A small contrastive audio-text model, trained from scratch.
Model: encoder norm layernorm, encoder activation silu, text encoder layers 7, text encoder norm rmsnorm, text encoder activation gelu, text encoder moe top_k, text encoder num experts 16.
Data: trained on short read English sentences (LibriTTS-R), 26041 training examples.
Rows from block 3 of the audio encoder of a small contrastive audio-text model, named by matrix and row number. Rows with one number belong to one neuron. Each number is 128 + 24 x the weight over its row's rms, rounded and kept within 0 to 255. All counts start at 0. Numbers have three digits each.
After each neuron's rows are labels from the 100 clips, of 14976, where the neuron reaches its highest value: "top examples" is what is common among them. Only what is clearly more common there than usual is listed. The data: short read English sentences (LibriTTS-R). In brackets: how many of the 100.
# fc1: first MLP up (encoder.blocks.3.ff1.fc1.weight, 320x160), inputs 0-159
# fc2: first MLP down (encoder.blocks.3.ff1.fc2.weight, 160x320, transposed), outputs 0-159

fc1.253:110128122128170163141131161113114160152138119109126114091109121142122153106114135118124112157103143097106128122143145102155062177133096138117152107139126151138101144148089100150115140139146131102125100162132137156087118114137133106089160079113129114120110146109123131155127158173111116091151157083136174136130141117073142129127153123135154125182137127092102149119176170104126089117113097129093118065155170132123083114128087172107144124157128107110128123120125150106104145160148148
fc2.253:154122129127126126137119128133129151117141128085148137158156151086163111124123111106147094136123120138139127103129098137144165117106124127195127122125066151146134126113129157077112119180100114138098124102095112167110150143139092138180152172108099135132137080097141146107104094095106141116148148143131104121121108100102112103120114122120161122048173112131154083156145137149115072125151153105143139114146148110144139132108119158187130114148130115107113153106113115126087147126147089
top examples: the word "said" (50)

fc1.290:132151130160104133115122114108166146133133114129153164162125109123083121138097146133136128153133113108147112133150138153112143118127129127144160125147134115165151115106162128165147154101121129173123054141173133165147145114146120132163160080151154163091119092148083082101138116160114106151122129136114152151135121158125086188091113177129118118092135110113130144165123143135127119126143123141130128117189165146105132137103127135165159159105113122122179148102067152135116126093148104
fc2.290:160177123142128119128161140125146104135155157138107100129167146168099115115167072140151088123115108159104152153132112123133117129129128173123115119139147087141131138100112158084122103120161143173127137150118128131158128129157148132144113152159130149127149118160167136168172160132164136102142128146155153117137147128141105123145104136141134137156097116120126150107137124110113156105084116069153121144058175116093137135096119106056112090153112129128094158096115108122100120163103138
top examples: the word "and" (31)

fc1.310:123112171139141066115118121145131127142168113120127145116119106135106113131084127143120131143169096164138167137092141151125094146106088119144115149105105132122173119112127100142136128109098151134106048134114135174159114129116165130114137114108102128095178110079138158161113107156121144124147093151123087087094135108123144114094149148130141128140092114113160161150179107132092136099127120110108129138171088158128086116115140132140146146149145151105123131113106148120132120061112092
fc2.310:122122121161088140163129125127117119141110107107113100173136154136128125132165117105094121104123153113101073097118121131147104130124189146138137146119132128134111154147138083105142108122123087137172097153136103096143085139168089146146145154115141085138135136172120115090127135092144123151169188118110139121131118118084096136120105122102098118131152110127124129157085137120090146145135107141174105070162096115132167155110150129100145108150096142167121133155129089166114150108126085
top examples: the word "the" (59); the word "of" (26)

fc1.87:106125169155083142124137104158133154107129065123107144162121085151162122094132115131117131141163088123142140117102145132140088146142108125125111135115150143111112097125121120125146146120129108149145091114106161162174088123147150113112118177132109091084153123109151105153129130182084122139142113140129111136152169140143166145111123132124132092101129146133142119126125111163119122212114115129140108152140107102191100112133147104141117093155113143104129164105137082073133111109165147
fc2.87:129146155131128123084094119122138088118149150120143096135131123090079159135110110100131120096123121127127117133158127116095152108083095135113143134122135115176107150127209115118087135138129161157126099145129114080104101140100064132129139090162110164126119124141104185143094133101166145128113139073109132120098134086100112142131124082102135118133149158147138135117123168113102133105130121124100120136153118142097161129118101124108100113160102086152160093151112149148137174109110107
top examples: the word "was" (36)

fc1.245:121115115176144160108167097119102164169130125124098147125128151135139146120122139148119127170114114152153126089198161106114094119131124132093164089098105146146085149106151118109146136123135111141099099107151120119137131122102130119113174133157166103113098142062122135163117144138107117145143082070104115109119146122128104085086117125128159106129100148115101095165120162128151159104173140106120130142135113151130095118144122096131136091153104151072159108132134113172130123136137108
fc2.245:138170079135121153119140121164116133112080133110167091128165112111094119155129109112113117103101157132132138147077084130119151171125143100161096082121152151133127105130140132130128133129151144141117150084103119123096131152120133116123102117147118153107184093088112134125150093143141140124130172165160117100113135122112116132105133161140108113091143141120129114085118125144154119142091100097130098085085125141123205186147137131116143121133111106138133146107132102085167153158089103
top examples: the word "to" (34)

fc1.171:136133174143163141135143136152140147114121115121101147094148137139083133098120158120123162173133136095109126063117147123129120126171168150125120154091117137139144096104099100112131138148144103143180135131136115127139164118109163148132142121138038094110125131114115117145143136142140085140121098134148138113098089123127141106143140097122109104124157117139117112146155181100149123160153134165146123165122153137129150082154145182079134135137149108158156152126079122160101112170108105
fc2.171:089157110128172146142142161109156126118157143177122168175060130108199119094152107120177115112130119123112143134118082102120072131156138117144119130169136108130093187148117127168163127119102090138103140115141101119130131155110158131137134143126093162131131166127085131107073101160133133149136137129123152131129140140118104113141165139133164146138149158140133156180122094144116144134129150125175115096150103118150147127116185119130159115133111104125136129152144146125135135124131151
top examples: the word "and" (28)

fc1.147:141146187151115096091124174121126121118128123089122147179128128139133093120185111064100121087153170135129119155099130142170117160117108150106125120136095139112146160152106108165116123149112134110139118141116142102105118128141119103149122125140115164138127132146145120131135102109112148140099123155122103120149140142120150136103173146129123126101146176120115143102106125082081075108185079115094133112095126180141119133091088123111097110120123136146148127141098114141093143083172152
fc2.147:188151142099112129131124184101131096153081106125123121130129117134081109149113154122133164134128117118135124080171122126130072077143131092131115131157146095103125151096141120110141170144114115120181177127166119158161156133131114124080106144089098133164162148137152139135081152161165092127121104130114140136184142113139119086115128130112122101139091124143106107119083111115101172126121129125152119152122120132108129131122113120111114133124091131140124136169143145145146085077148138
top examples: the word "to" (41)

fc1.308:127106103109140111176133095123164160131143156119113131118135119134111175116141110107135151117159111077112120161182142101119166120167118153142132123126131120173139102100104146143137082120132125121108121146129120139160100150176135133121114131123108078131140152140129145126112102125102151133171120113124115118152139137178118139088121131160150122149158096118090140116108075087136164177139087130076131111089117175127153130137148124117123133107121156104097172121137188140064153153126144
fc2.308:105134127112119128123159108147126152141123107143168153126173116128177133141149163137130126152136155105111168141133141141114128097119153103116152118119109110090101175087143146161135136115114150137105088123141108110173161114129161086129115126134147127128134089106138159138128107154143119127091125130108111079133104088123142136135179093116117170124152073131112112107155104146141143170113126134132100157153138096092151071155095152122126162098141071158124127103118156184138147093104084
top examples: the word "not" (25)

fc1.227:099117136134113114087160123202161122089123126102088153108106103106120116145126083121163112132140185106125146120099121135109150165130171148155188178106154087151095133112113132091154101128141093100123145118148130172118128123092105114150126132115096118134144092146153113136112125129134114101150123158115126158110124130123134120097103159147085185162126109123163143136157147173105109130139132117148079116110145099145167115162144132130106132126108105131159141072161123126114105124124125
fc2.227:118130152140157118134106102093136119145139170122173129121116150151158152093147137130125136112182083150097130151187131136155098117114098109076098131136126116089141186116143131148118184189151132155161114151169117113126136138158135145120141095133143143095177144132095085139144130160147146162119106074106150101102141107091142155125108144096161084159100085099116112121137099086114104126118124121105161146126149134139134158090138136105120125134112123141121144120108121119118150133146103
top examples: the word "of" (26)

fc1.124:159145129146090073123109156112115135125128138186139130124131150107141123125090109087159102141156078099117163130133123142103074118176121139120124083121143112151120085138120114139144098124097098091128123149125100158138139122125110150123122150127112118165132154103148124134160155160090108136141131152124116088081144147143099088101136156137126086138113160181092138127117122100136143115146174153151106126151177109114157141091111126139144162104146180143172138156109147157125156136165136
fc2.124:161121133176168128139123118136160117130110142191136106126142098114155118132142146114097143071166149144133098148142161089132108147093089132116146128155142151159130114163121150145125135126126165136131150095124136105101151144131188148121113122111172119099139117159119169104135121089162153106109125159127108138154100108076119134105143105113080119147163135092147140084150119107142106112086103131128159160111117124130117137127106112149107174150136095116075135113137156093123097173086138
top examples: the word "so" (25)

fc1.159:145149118096120101115147131161180102153139100115103164111146127160124105107134124099126134110138106135105146154112111128167154109141083096134131124110119145151070129093143120169147135129110117118150147148130171138147115103123125117162096097123100130132150096174123133158188131124117081133166126118078136158098116115173164115096100143152142094094141140118109149146123149150099154165098085105163104139142108131135126134111143103106147121116099163104145128058119163105098117118124091
fc2.159:158126133094141143141120080094105124131147123143132121120165109101108114154141151087092171159124129075162119104168169162141095128119153139159153113179123098126128125117129097119098149139147187148090126175135102122125111140169135121103141154134137138141109170120154127099123134124154118123129139155130121102155116168136113174132146133103156133141151144133162144142150155080082099087136095117128133079122112150097147124129119146126148140148184148157106133091145126145164176132157149
top examples: the word "to" (40)

fc1.179:112124136133125157122105146117089113120085106152092156089130122106098121175145127092153139132113136135152134129089146111093117129141152159101145145111168120087166141122133106145126141138164159151128147102116111168158154169133108143149109110101111141116138156114128136101082113135068130105120105100104116128137084148089156082137133108139127117107091129181113110171120146092140106094127118176129132103167131148132089103126151162084084101146091116104120134102105129160157111157159129
fc2.179:130143131142114106126133118169125130120122114124135120105156161175126108094142106127078112100164150104077152130143112152135103124111127117098146110099109132211087135120113144099149114129118090161116116100136115125190125100094144110121151117113134093162135133127139092169156088091136127151125123119181097127137168085135113168170100120096156143128128168101157159160143159156121140169115140120141080138105116119156138126170122122133100094121151129109149126130128107103144131095098126
top examples: the word "it" (31)

fc1.55:119115134091149087112119143163131126081127113167107152146124123154126112149117130095113143140145153115094120132092150110108144108080119075126125132129131138158097131132108099142075052113125155104116144135123116180121119085129149121145132111127075147137120121115085134110148144143126137120144127150145116112134184125066127114117137126122096114101099137137105137132101086115137114087165116095110094106099115148153106111174087125131152154134111119118121147156123066093130098142142072
fc2.55:127123089146135179136120113112148111123160154142133118072140116170105126166162148138155078122131103128117118131174109101077113091131110126130098117113157164127180120112147117162135114127125176123136137116129134117141139140108145112105136173185172136097157119127151173118142126139176125128106129127127134167167102121111120144128123119162126098136085141111151109159136118156128125129110108156129107103149131132100143138075133113086153164147123172134125151114159161130179107168075138
top examples: the word "not" (29)

fc1.16:119119132128117121150087116151130088163113126154107123149078119148110150188128128111141138128102164109105106148089148132146138132114147101152155113127130170120073131124110117103104113187116151140123125122132080113137132124171177104120125062102117121108110143128103157112124151106117112112177142109108167155117138158120060116104114112144073147127134144090092134155161156112080133150125133097137106113136127136122124117143120147143118139108100105088145121119101138147097101169155174
fc2.16:101131106102153130102144139107147175140140163128183128127109143109140078132138130135096133096100129099133117083076077117156089188138125152113120143101110106146166152095131137148150129127103112121112128117141158132114124133115096126150178125115133082130183138106176121164152140160101114103098161113120078140139167119111120164153139164125132107114157104101157114082130156113159108138150148133124123137135120142150125088082130135162137115109151141133151114099085128099137135141120170
top examples: the word "said" (34)

fc1.295:120148096103131175115178137138139147128079155154128125100128191096085126135157142136114163123136131145120070160126141161135132135102109142117134091111151137151167141065107083118105144123182163136143096111123126142127124179114157102131142113171163111113088109129141104080139125088130126132116160130112110117137079140104116136144133124157129144131152110134104173093125095178104145107105135092119105149139111168156109102140116108100142116111125124119132125127109149137112116173089123
fc2.295:111138104122100079140095133098087096115119149134139138137152111139138138139123164165132130134181093144095104117098141138162179163115090115099076136168105152108130181164163148135133113111132125098158100129134154133162131131103102115140110150140148108147132124119133179128119148109126138153115119138126124124147102133127137115174153152137131133098133106107144105095155102172111113133135104089112110140064110117118125155131095116172106096117111090167086161119067142105122122116111166
top examples: the word "she" (40)

fc1.122:094186108146128133157125107113146167126139128141143128096137141154126138105140126110126156136122103076142132117097110158120108105141130161164143129149135130168108132163130114130080143139167148154103120094143161128212090160144112113112096129078139137151120148125113123141151106141145150140155100103106149106127097161113140127094106152152095094140127122142152070147117062103115142122174151145078109108132120133140106119072158098112107128137083115122144169142144146120136130127114143
fc2.122:086092113094105116138121110149165128113125105123119105139124087112147149111124109064150143099113106112089127169152156093090165160163125091129138146115122120114105083091141119151165126147128136129103125112145139109094089128147115129100106091113121162082135159121147144132087115127142097142090154144177136163090105104148098077117105123132126116123158115157102145111106126151123158125154132176165144121122179140144118164148134126144076108138105110131098114155130148088129145142120095
top examples: the word "was" (35); the word "not" (34)

fc1.275:125093119131125115118147112130135110141128056146118116126101097106135138110153111176121144105120166115114136123141084122102126107112128069106102125140145154134174065103110121158090132187144105123151150126120152156130153052128153109139136133139112174134156138125106147117157140113140160082120121135149134170125155116142112122116144109117105149108136160142107127132149133104135160117116107105134105102160122147162082094135119144110128158130120121094187124098140169093181114095124105
fc2.275:104142143119090142125129148102099112080142125160126132084136123145080112139120179122125129172136111136115134160143103144114116134140086136110154125126134178127153138144140171134144086066119125125097111180139131188146097170165092131133084113129126125136114112136116143105164117145127156159148129168118122111111181143146108136121173147150143123137125179119149116172105100151121151100166126136173146079091122103140164143116163122135126104107100162132144109132159113121112113140129158
top examples: the word "not" (31)

fc1.288:120114147144123121142147145099133146088093147173113147099139078140121093136131158145103166157125124141143136097111160055127124145127173167115138099155131157072114122130099112123125120149125147156099116150173170151143141124113105135114137139163132151155132112112150146136123106136133141116115147127107113127150133133134111116150096094082106090193133131124083107086117112146114172119125110161100116087150080159141115127158135112129131120131105136116123134137082137184104179127130173
fc2.288:155138057151152123124113107118127105182161129112107149135125107150129173121092126087128109088139165113116126156086115144143110123115128130088144122094136159154135139121119125126138126097150106094152194129092132176133166136142129119136140108127077143159101077148163094121098172137108170131119125155117111090166110153095127136158133141151132157104100116133123146173128123113089122156121111148114082158134106111133142181111131132132110140138138121130147138105167106140160139078134113
top examples: the word "is" (28); the word "what" (25)

fc1.127:138114108129133118115130139143100113136155136136148158088145169141153113160099083132080113124131120126146158149098118136105153122126097141104126118132128117152121107205129158145133164158125159101132110126115151135126118154175169166094179077127135134131141120167105101132147095166126141126177123144089183134126128141107128147115129158060109096126150133097147177106138117088098137149114179117090108160093148144127110131115140123117112163151149110105154130090119123126137150144110123
fc2.127:113136172164106132139103111160150136131121117109141111144138167135161127156128127107108167114115151132105082103150131155124131141131138141173186142125130113111142119122106121139113106174143065092149111140113144113124114118185115136132139183128126102112109128150096183097084093138132115148135123109170093129109139101147139126178130116164204159150123136128156114124149161147110130131146082099123133123160112090110121183130145114107143098146095115141139160104122099140141131093158116
top examples: the word "said" (60)

fc1.77:156128112151122077097162125136176163120136127130080101157134125126120103099111109121090159139129130129130120156102119160109131157121122107174169172100102130139133097148085188170097131124142147147140105106160102109173116166123087142132159114156141127139100118140131152121139142124084164131118128125096102109141144140175121122094126150163116144162143117115146124113115135138080129103148173157129137126160110128113113088089149115087134135157148156112119148149109087139136098086078134
fc2.77:121108127136121142126162138120074102167129123155137105112138096135132142138135090155152090099123109133139134109183138152143100100151149114138103139125147124099108155132176105134108110149112100113145189126129201144060109165155169115117120157118135124154108122094132148117122136088129151116121143135145153115129148103109098101134123157130098133092125160164105155136145081130159132087169103112110123086089093141138115093139102152132120105129097082116134075146108133146105112118148122
top examples: the word "you" (46)

fc1.113:153136115106124090059142135152126130152099137095132114136136143126131095143105119149114097147135149128139130114141102142145116148155091149179114154132073148100102153118135143146115154122109158088138113167138124121128126121113131142161162164094151142157127136061138136090160103118134129114109182114150145145153155113093123095093133099134159100102143110141160097125159097096133113111081126176155154090158108165100162136114139122098131136103100163104144150169125141154112136135128086
fc2.113:089094121162099144134137135117071126119165144119099124144106131143140082133119122153146111129105114138125124132122098108096098115161133125083174090147151071135162078127174107123145136152137112177149097124160133122106140152113114163130143107180093109150085110148147116149079137109116138135127159103155092172116128147107116126132081145126082152110119141105156165140101111148147145147153126070111124082114081097135152114125147152135151133143121130117145144137155121120148096101119124
top examples: the word "he" (44)

fc1.317:099130130152101130142127130126152071131112128100119108160101130124115119174120117127135143124147130126137086088163152142134070165171148141151121106086126110077164120138130127118136090101089139151123133117140130152106124126143156096121071165113124171137132106115142126152127162117102087106132120143114114133106089101156161126118083120153126067134103154140131102124159102095095077127151106146138122124135149123087140139146117140091134108125155114129159148111095110150127189193124119
fc2.317:134124111138140110108131146094126166130178131155129110165103150120100131143108115139137084143132172147184124177149056116110157136151128140122128140115137156165093145155121087127128146122123087127123183134106083089129164163131123117109152139107109145134136166111158129123184133139087115141103190128153137122108103118127125144114114124125090128118150094074153162118100157105097121127112151135139130129130097135144151127139140085144124169119140127141075118170141145135112132076140134
top examples: the word "said" (34)

fc1.293:105102127147099151126133177158139133089138107143125153162147102144119144125132101093131098148114156097082102150122121162080130090198131090124126149138143124124103140165103153134128144134088119149120108165134143130159149106160158167091120108122107088115101131121152152116112126132120140080175145121152123121122093148131133095135119105155089096091072127117087169077140150138081138140152124146146147151164155142114151150119087140133159129137117119143123110123110161163134131118161117
fc2.293:136164164155135119102132126119177135153096127123134139083150158110133079145147140146110146110154140144164137058097143101114109163098100168104137149113105132144127137152134115095158145138160125089141127123122117130105126118104123109143128130169142139134136128148122125163154133106153088108141116129067154112128163097065132123118173159139116164120165135122135132172126163174151128129096111106121148133125148126097150118152173165119083131131129142130130154178113151080090157140107146
top examples: the word "said" (34)

fc1.157:094163132152139111128145106108097119134158120103127147165143133132135149116190134102150125110123145099175128164112109117130174131130150136097163105118128113183095108123143088137111082135137098104140122136096110112150118153145096164142134109140133156158130115130179148158161150121104131125149178152118127110112150104155133116149152144131143171107099148106127127125124133143151102055174126154129126149177132129144159168102129165139111130110069131115145152080153097142100096110115139
fc2.157:135134153093134177154128092144135109158104140135126126117130112097166116113068142129175134122182135162099115082204152160136056134106156120144152122126149125113150146115130126124130123112108190122121157102130129152033132125118145105125146139149123126147134147127128140118117107157103092138155115132121158112134102165135126146120123129158108130118168109094115113121151121115135143169113166113133140105132123118113113092153113173124135150102161108168130135139102135140128102168145157
top examples: the word "said" (29)

fc1.268:097111139135087105087128135128158125157102105112113121136160142131095110169140123092159117112135116090171133126134128131102110152146128153127137121147117143126111128170116129140095106108122127131146123115126159100126120104125143101116125116074102101131135142078185139100141143095165069117101121116107144138121172125137122117149168167102105173130120121078108121132106149107168142162154120119092127120163145135108182110129144150181130091091094124133123099144151065136107168153113167
fc2.268:156100121123134141127121085148095125126172156108169127118079145106090117094133086112094111108126186168149122134160142168137114120131119125133112151085127147109122105097122095117153142155150094167145146151096126140161140153092122137111144117188155151131137100112128137150115090100101119139116147106163162131129145132145157148151076103118146107138120159129128116081161127183118128136100104131143169123124099134164113142112130117127116095152106122115107137208122158139146118155121099
top examples: the word "she" (32)

fc1.208:111135173124111062164134120128126139134145126083122149122144123107125125147088109133137098133157139106128105104144114139194095101139080153108104138105072135168111117120103171159150133142103108103114092138126117155146089109113138138149154121126109083118163145122111110155155090136104131174140112134098139097122100103095142126129094119121153100141130132095139091117156090125140120155150088156155140152162119140134104131157127096143073110117159185145136100151140147111094121134146095
fc2.208:112080141122139135136118117116147137138128115086148133121134119150166095159117150101101144097143100137118064152134165126126139134123158123163107149130144112090135143119149136084130102143141121115116123162129117164119131140168124124091087122090087151192078112131146124104131136158111085111127121088080141146115142140181139160117134123134099131103114161194156145104123112099118153116150133110135099113119103114085150100110146105121153112157102086100108104147111122174126121105074113
top examples: the word "of" (25)

fc1.311:162097113143112151109122119162132136118157134121130122106185135133117112133104117111114155147100138138073139129108112103093121119119140162107111150124174191086127069077120136131130119138126142150120117142107088124115132157108156121121132120140125068144135182082121182138135131148169118099162140097123111130131120175115155104112081114126110129117151152141129138102137135142143116079161111128117136095142081110087116083107111133153118106148102081098127125115140082137137163151150110
fc2.311:111107108121169147126161132147159139190144117136152129116094113098089126135085140149150126130168076093119152115144120113081103139163158163157115088149151145148120165138159096109117187118114139119121079107125171150121128098157114190126142103120140166120144180120104101123134129139111114138141187155144119100171144151142119134147129133138105161130123118123166118119144129139128127175104107142151113192134105141125134134115161129126140165128130105152141098090123127094110117116115126
top examples: the word "a" (30)

fc1.128:147079098159088130093118134132140120186085131126126143107134169115131119158136079123140081147086114159120110157132145141142086151144100148156162154141092112150124156106082087083149109136153107079139160109121103133144159134110138136112128131150111111104147124131139121155123125124104115129117132132161161110142172175078147085112135122190123108127097105123152118103106095098123155121133128153146130129166134151158103086111162151137136102100101119112119101133138124120102161095130150
fc2.128:146108157128143119158137124109119141081148107167182145103144137113104114092133133133101138102093122120119157091186131122096123138117155126103143109108152137126115140147133188155106141156111131205107150138111120126184148095144116084114131128137124151143108154111126118133100123141125142119174142116161113116084110086130152141119084149108099132122165113147112152111151107119134114112161111117151093092118086123087143192134111164142132143143110119154116128084098137117112088169138146
top examples: the word "is" (26)

fc1.191:140103139096121098107149087135131168087137106109122076128126089134108117151118125107111150124145111095136136109133149117140103128105111069097177101105108146173117155083109090162121133118118155113112159092148144177135114135144108150131120155163098141142174142123105168095129146152139148140136149145164151119086129129074129079128155118133141156145147129117145105153107132149059140076163123108136112149123094163163147147121107106145130126148131117122132141113144173106094115152120116
fc2.191:168128115183158184129129122119105119153112111129150146132120137156121142122127132125112121142142107156156105143133128141107116118149119110143092136116168136144162154109078143154122110130174147117071079139122137125146097104153131110152109145128111077133148152132125112144140186127130129118155128082116147157164148147145122120103117149154112075110087126144078111208128115117097136137184144148116094130139133110179142139149105115118140143147132139160136133115109081122166083146115101
top examples: the word "not" (39)

fc1.88:151169134170133133107103134157092088110176132109154109133129083131125116146123088121105140148138123123126125132154157138141083119140129143144152139173112154145135102160100089131148132189170164114176132123104104125113211150131168134143123145141114145125127146149139141120139090157102131114136121129125141093073111118125117105172153132126118152138168133102111142095151147112148120119130095204150114159122147133115123092103153113104136128090108179134125143136130099134143104149106157
fc2.88:138124125126157093113185155130147159134099119143103160153136107104130132108162156115128089140085145096153123126116134129097163161161135121129121165127131128119111168127109148114157131151125112157119073104165149119131148141108070142142094134120148130109119137108107123122120119143157150142098130146076137149141149144126131095099117149180123130129096165102133175151136139093119163124161151097079104077117094169168158163153112105147096139132099097128110166162098135109129108102140100
top examples: the word "he" (31)

fc1.71:180107124137113120115139127172126087110107116128074100120108102142100151132152117121146136153088123127128105151164146122119109152152110139158118166099126089122075070164125087119103148149127133131129152148113127118131129126083138118134139116150115095091122124103100120099132144099159126105121123106137128129132127174115139100116131181140111145056157125144079121090160129071165102150126129153088105153151098100120138137102120132144114117142145096069136154118126149164093149129103109
fc2.71:134117147108159122138122123070106116162128117114130113122114127084152068118165109125099166113124123082148166148128081125095129115165132142113107114111133106070154130108153129117137126126100143118111047147117107113129142116152137127097180155109109147089107105169139129104094067168129111128145106108132137134156130125146131192121133104108132120164130164106161161166127133173140127107134095090109157156143123116128142117131125142114137122113114159154119151147168160102137100138139125
top examples: the word "and" (34)

fc1.169:131119144133104115088154120121134121147130127123090124090140081152156115089107091099139162130099117161116108113106089120165147127123117181113125142149136134106113126130154126183143137135116167140127091081100137109141111103153144135152107132129130152176088110119124141142158124110107129118164148087159138121127167123108173126088114141139142103097135146092119142191138103147106134114118120198102114150090149135128133094128107147147157149138111171112178158086093151140100142111137094
fc2.169:149173116138128145181120077097105140113118101116146130145161164133116104141098111141174112101154149142114159123145113167137095137174138136135119113146165124152142132112124100171130144113144143114104129115120125114120106163132090137096143141157136105050141137142136111171108138132171062120135124135122120100116106155137117127128110136120084100156112127164096122120107143125146141118185137107146160125111088124159107139131122147110076113089126160117105115177170145111143090170119149
top examples: the word "the" (51)

fc1.206:106125118116157137141112110155121083112141135142186137116128119139133146120168090117148126160125092105151122112085125123103132129151105126131128095177151130123129129137108109124120145100156149142125109133127156114119083135115168087194098102138086130156107120122108160137120124110141144103117157143142164114100106112095104098148133147118127081084129096166172103161109151146135118122158151119099105119114146149094109167101105139118138172101139101082159146139120178158156171119188127
fc2.206:158122081130146119181150097118128139167078105117108133141129154112137099086115112149131126127111104119096143142190116137137158167140116101144141130107170125143160110122167091110095132141130134094129120143120106160101111119105130156112144102134148093106143093128140119144141085146145188149181069150142138150132124157122145154148162143152126124113180098160122139121174145115179158104134108158155140129124101122109154128149111106121088133127134151165103123132157166102116121133114169
top examples: voice: female (81); the word "and" (28)

fc1.120:113174160150102146087130138187112101147132130108086124108119129130166088147158088145173089114143104136126179149113145146118088134096109114125125113094163128122117104102128122092083107142114095151115147104120114148137147128093137159107104110106094103111116124140119121140138137198105175148130144133134109127160098156128124165109151118122078128136137110117153126141141086125112091130097065109071124119141177155118124119129110122132135133167123134132108152137128136183145103133114115
fc2.120:123113117094117072120127127119144124110132127160096139151128109120124135126178143133104165151144105144160134142132167142177175125114110144132153156124115126097138099119148144143116143088182133134111138130097147084127142109131177164157141152097134141084163139104106088146133089080135131146142122103105135075091097136175118086111087114171143125121124145141164118097122111106148125157151148108131114148128111133141131134103143148149154168081101125124109166101109124147112192101148119
top examples: the word "to" (39)

fc1.30:132150096125107114111133100096129139111105163157101110123133074106104120126100116137144144145159101121120119128110146147141119112104165148142122116159134091142147122159082155112158171175163143184083142132125142156158181141132135130113074152113149118159137122116144126132129106120093114106082120107158103142139115133109112123137160107153081141168170136100135137119128137185117137124118124142145127117176146128125137127182146083099108103139124120108105157177117106162077151150112095
fc2.30:133109157139107087123180105127092128176096165117093150117141145179137103106106122132142177114124111121117141137113141114101115141168115144110153134097187156098092163124163146081100091149142174092152124132131129145139111113121129177119178083129130175127140156114099147098094110142146151159144136143117154141117148145118079099157146156115164140152134097143135152141112108116115128091126121133126125141120147136176135104097126124112157159138100169165152121105155131147135108117139155
top examples: the word "you" (40)

fc1.211:059153138123089128090102089130186175150104153142121114136148145172127137125142131087159179143157119083141106094112110130164090143116109113134135174132106111149112136125146084131144108121127155125075126149131123160133144123128130109153111136100105144109153110090127118149152131139057103122114130153148132111095151078090148109094148135096114121111183166128108147134106126135113115119120122131094134104129132155099155098149136130136116150149116169139153111131112089137088137124101149
fc2.211:162123080156124135102132149133121122125143079133142123118124133141132145143121125127132113160117144170136154136147145122105105165121130132132107124153110137121167110112136106123148114144145140159141123084078132137115098133155136140104131140173130174102132158202156117127128095128148127158134121109115141132138090135124094108152134135141182132130089122102126155117172152160142103107109084100178052110074134129131111100090135166092136144161110089144096132097159150144145112130071114
top examples: the word "the" (63)

fc1.49:116164127136108139142116130153116108128132114136136148140099144131136092109123110117134157120119149141168147108165103114123164095135101147098138124130119080121088120141143116181138146139158114125161091119161131106151142111154093163119111091140080096132088143126127168167160098113115198108125133103124094144110167163091118109097093155164133120088106142137137158119134105147120102163125128125091121141174122126135111128085178102116133137085101145124088154099101101131093142172159126
fc2.49:088146140122151139144113107130092099116125111121167121147130101089119170132091108118130116107140120123106070118123107119087106127148120131112096128083096106069109181163153108080112118109156126132130127085127144113147128146107136122078102140123141141108133147134141117098133125075152097140126143093127153187112116153098121104133182137116096161084161106127149145138170150147086164129154086117141136104113098112115145116120127111141118157127181149136126121117154155126092168122140116
top examples: voice: male (74)

fc1.20:142151140179135090144137162129140094133162150098111111126122093169138125120103117146170174105127142152162104079126118201126115124137153104137136124120130088147126186119146148193131118167153101132110058115156099124121123145167151147137122118151136145101115132125143169135116136123131142131157119162155142113117113123169112145099106139151159129124163133098125090141106122117108162106094103115146113137118153151152104136118178167117132133166104131098124126127117102141080094144149123
fc2.20:107103113152116140122138124175115167136109124123139123120137165124112123146162124115124070163134118105120136123141152111113109127128099128106113129121121161159109115139107131115162120102119172110171199110134175181102111146105147136156159130105138165144110131130118126115168168108132149114170161102125139118110120187097115118113126172085076168105097140104099163140139172141128121146186187105136142126137144116135128149100123125136104109082113115102111138109136157160098147134132105
top examples: the word "and" (26)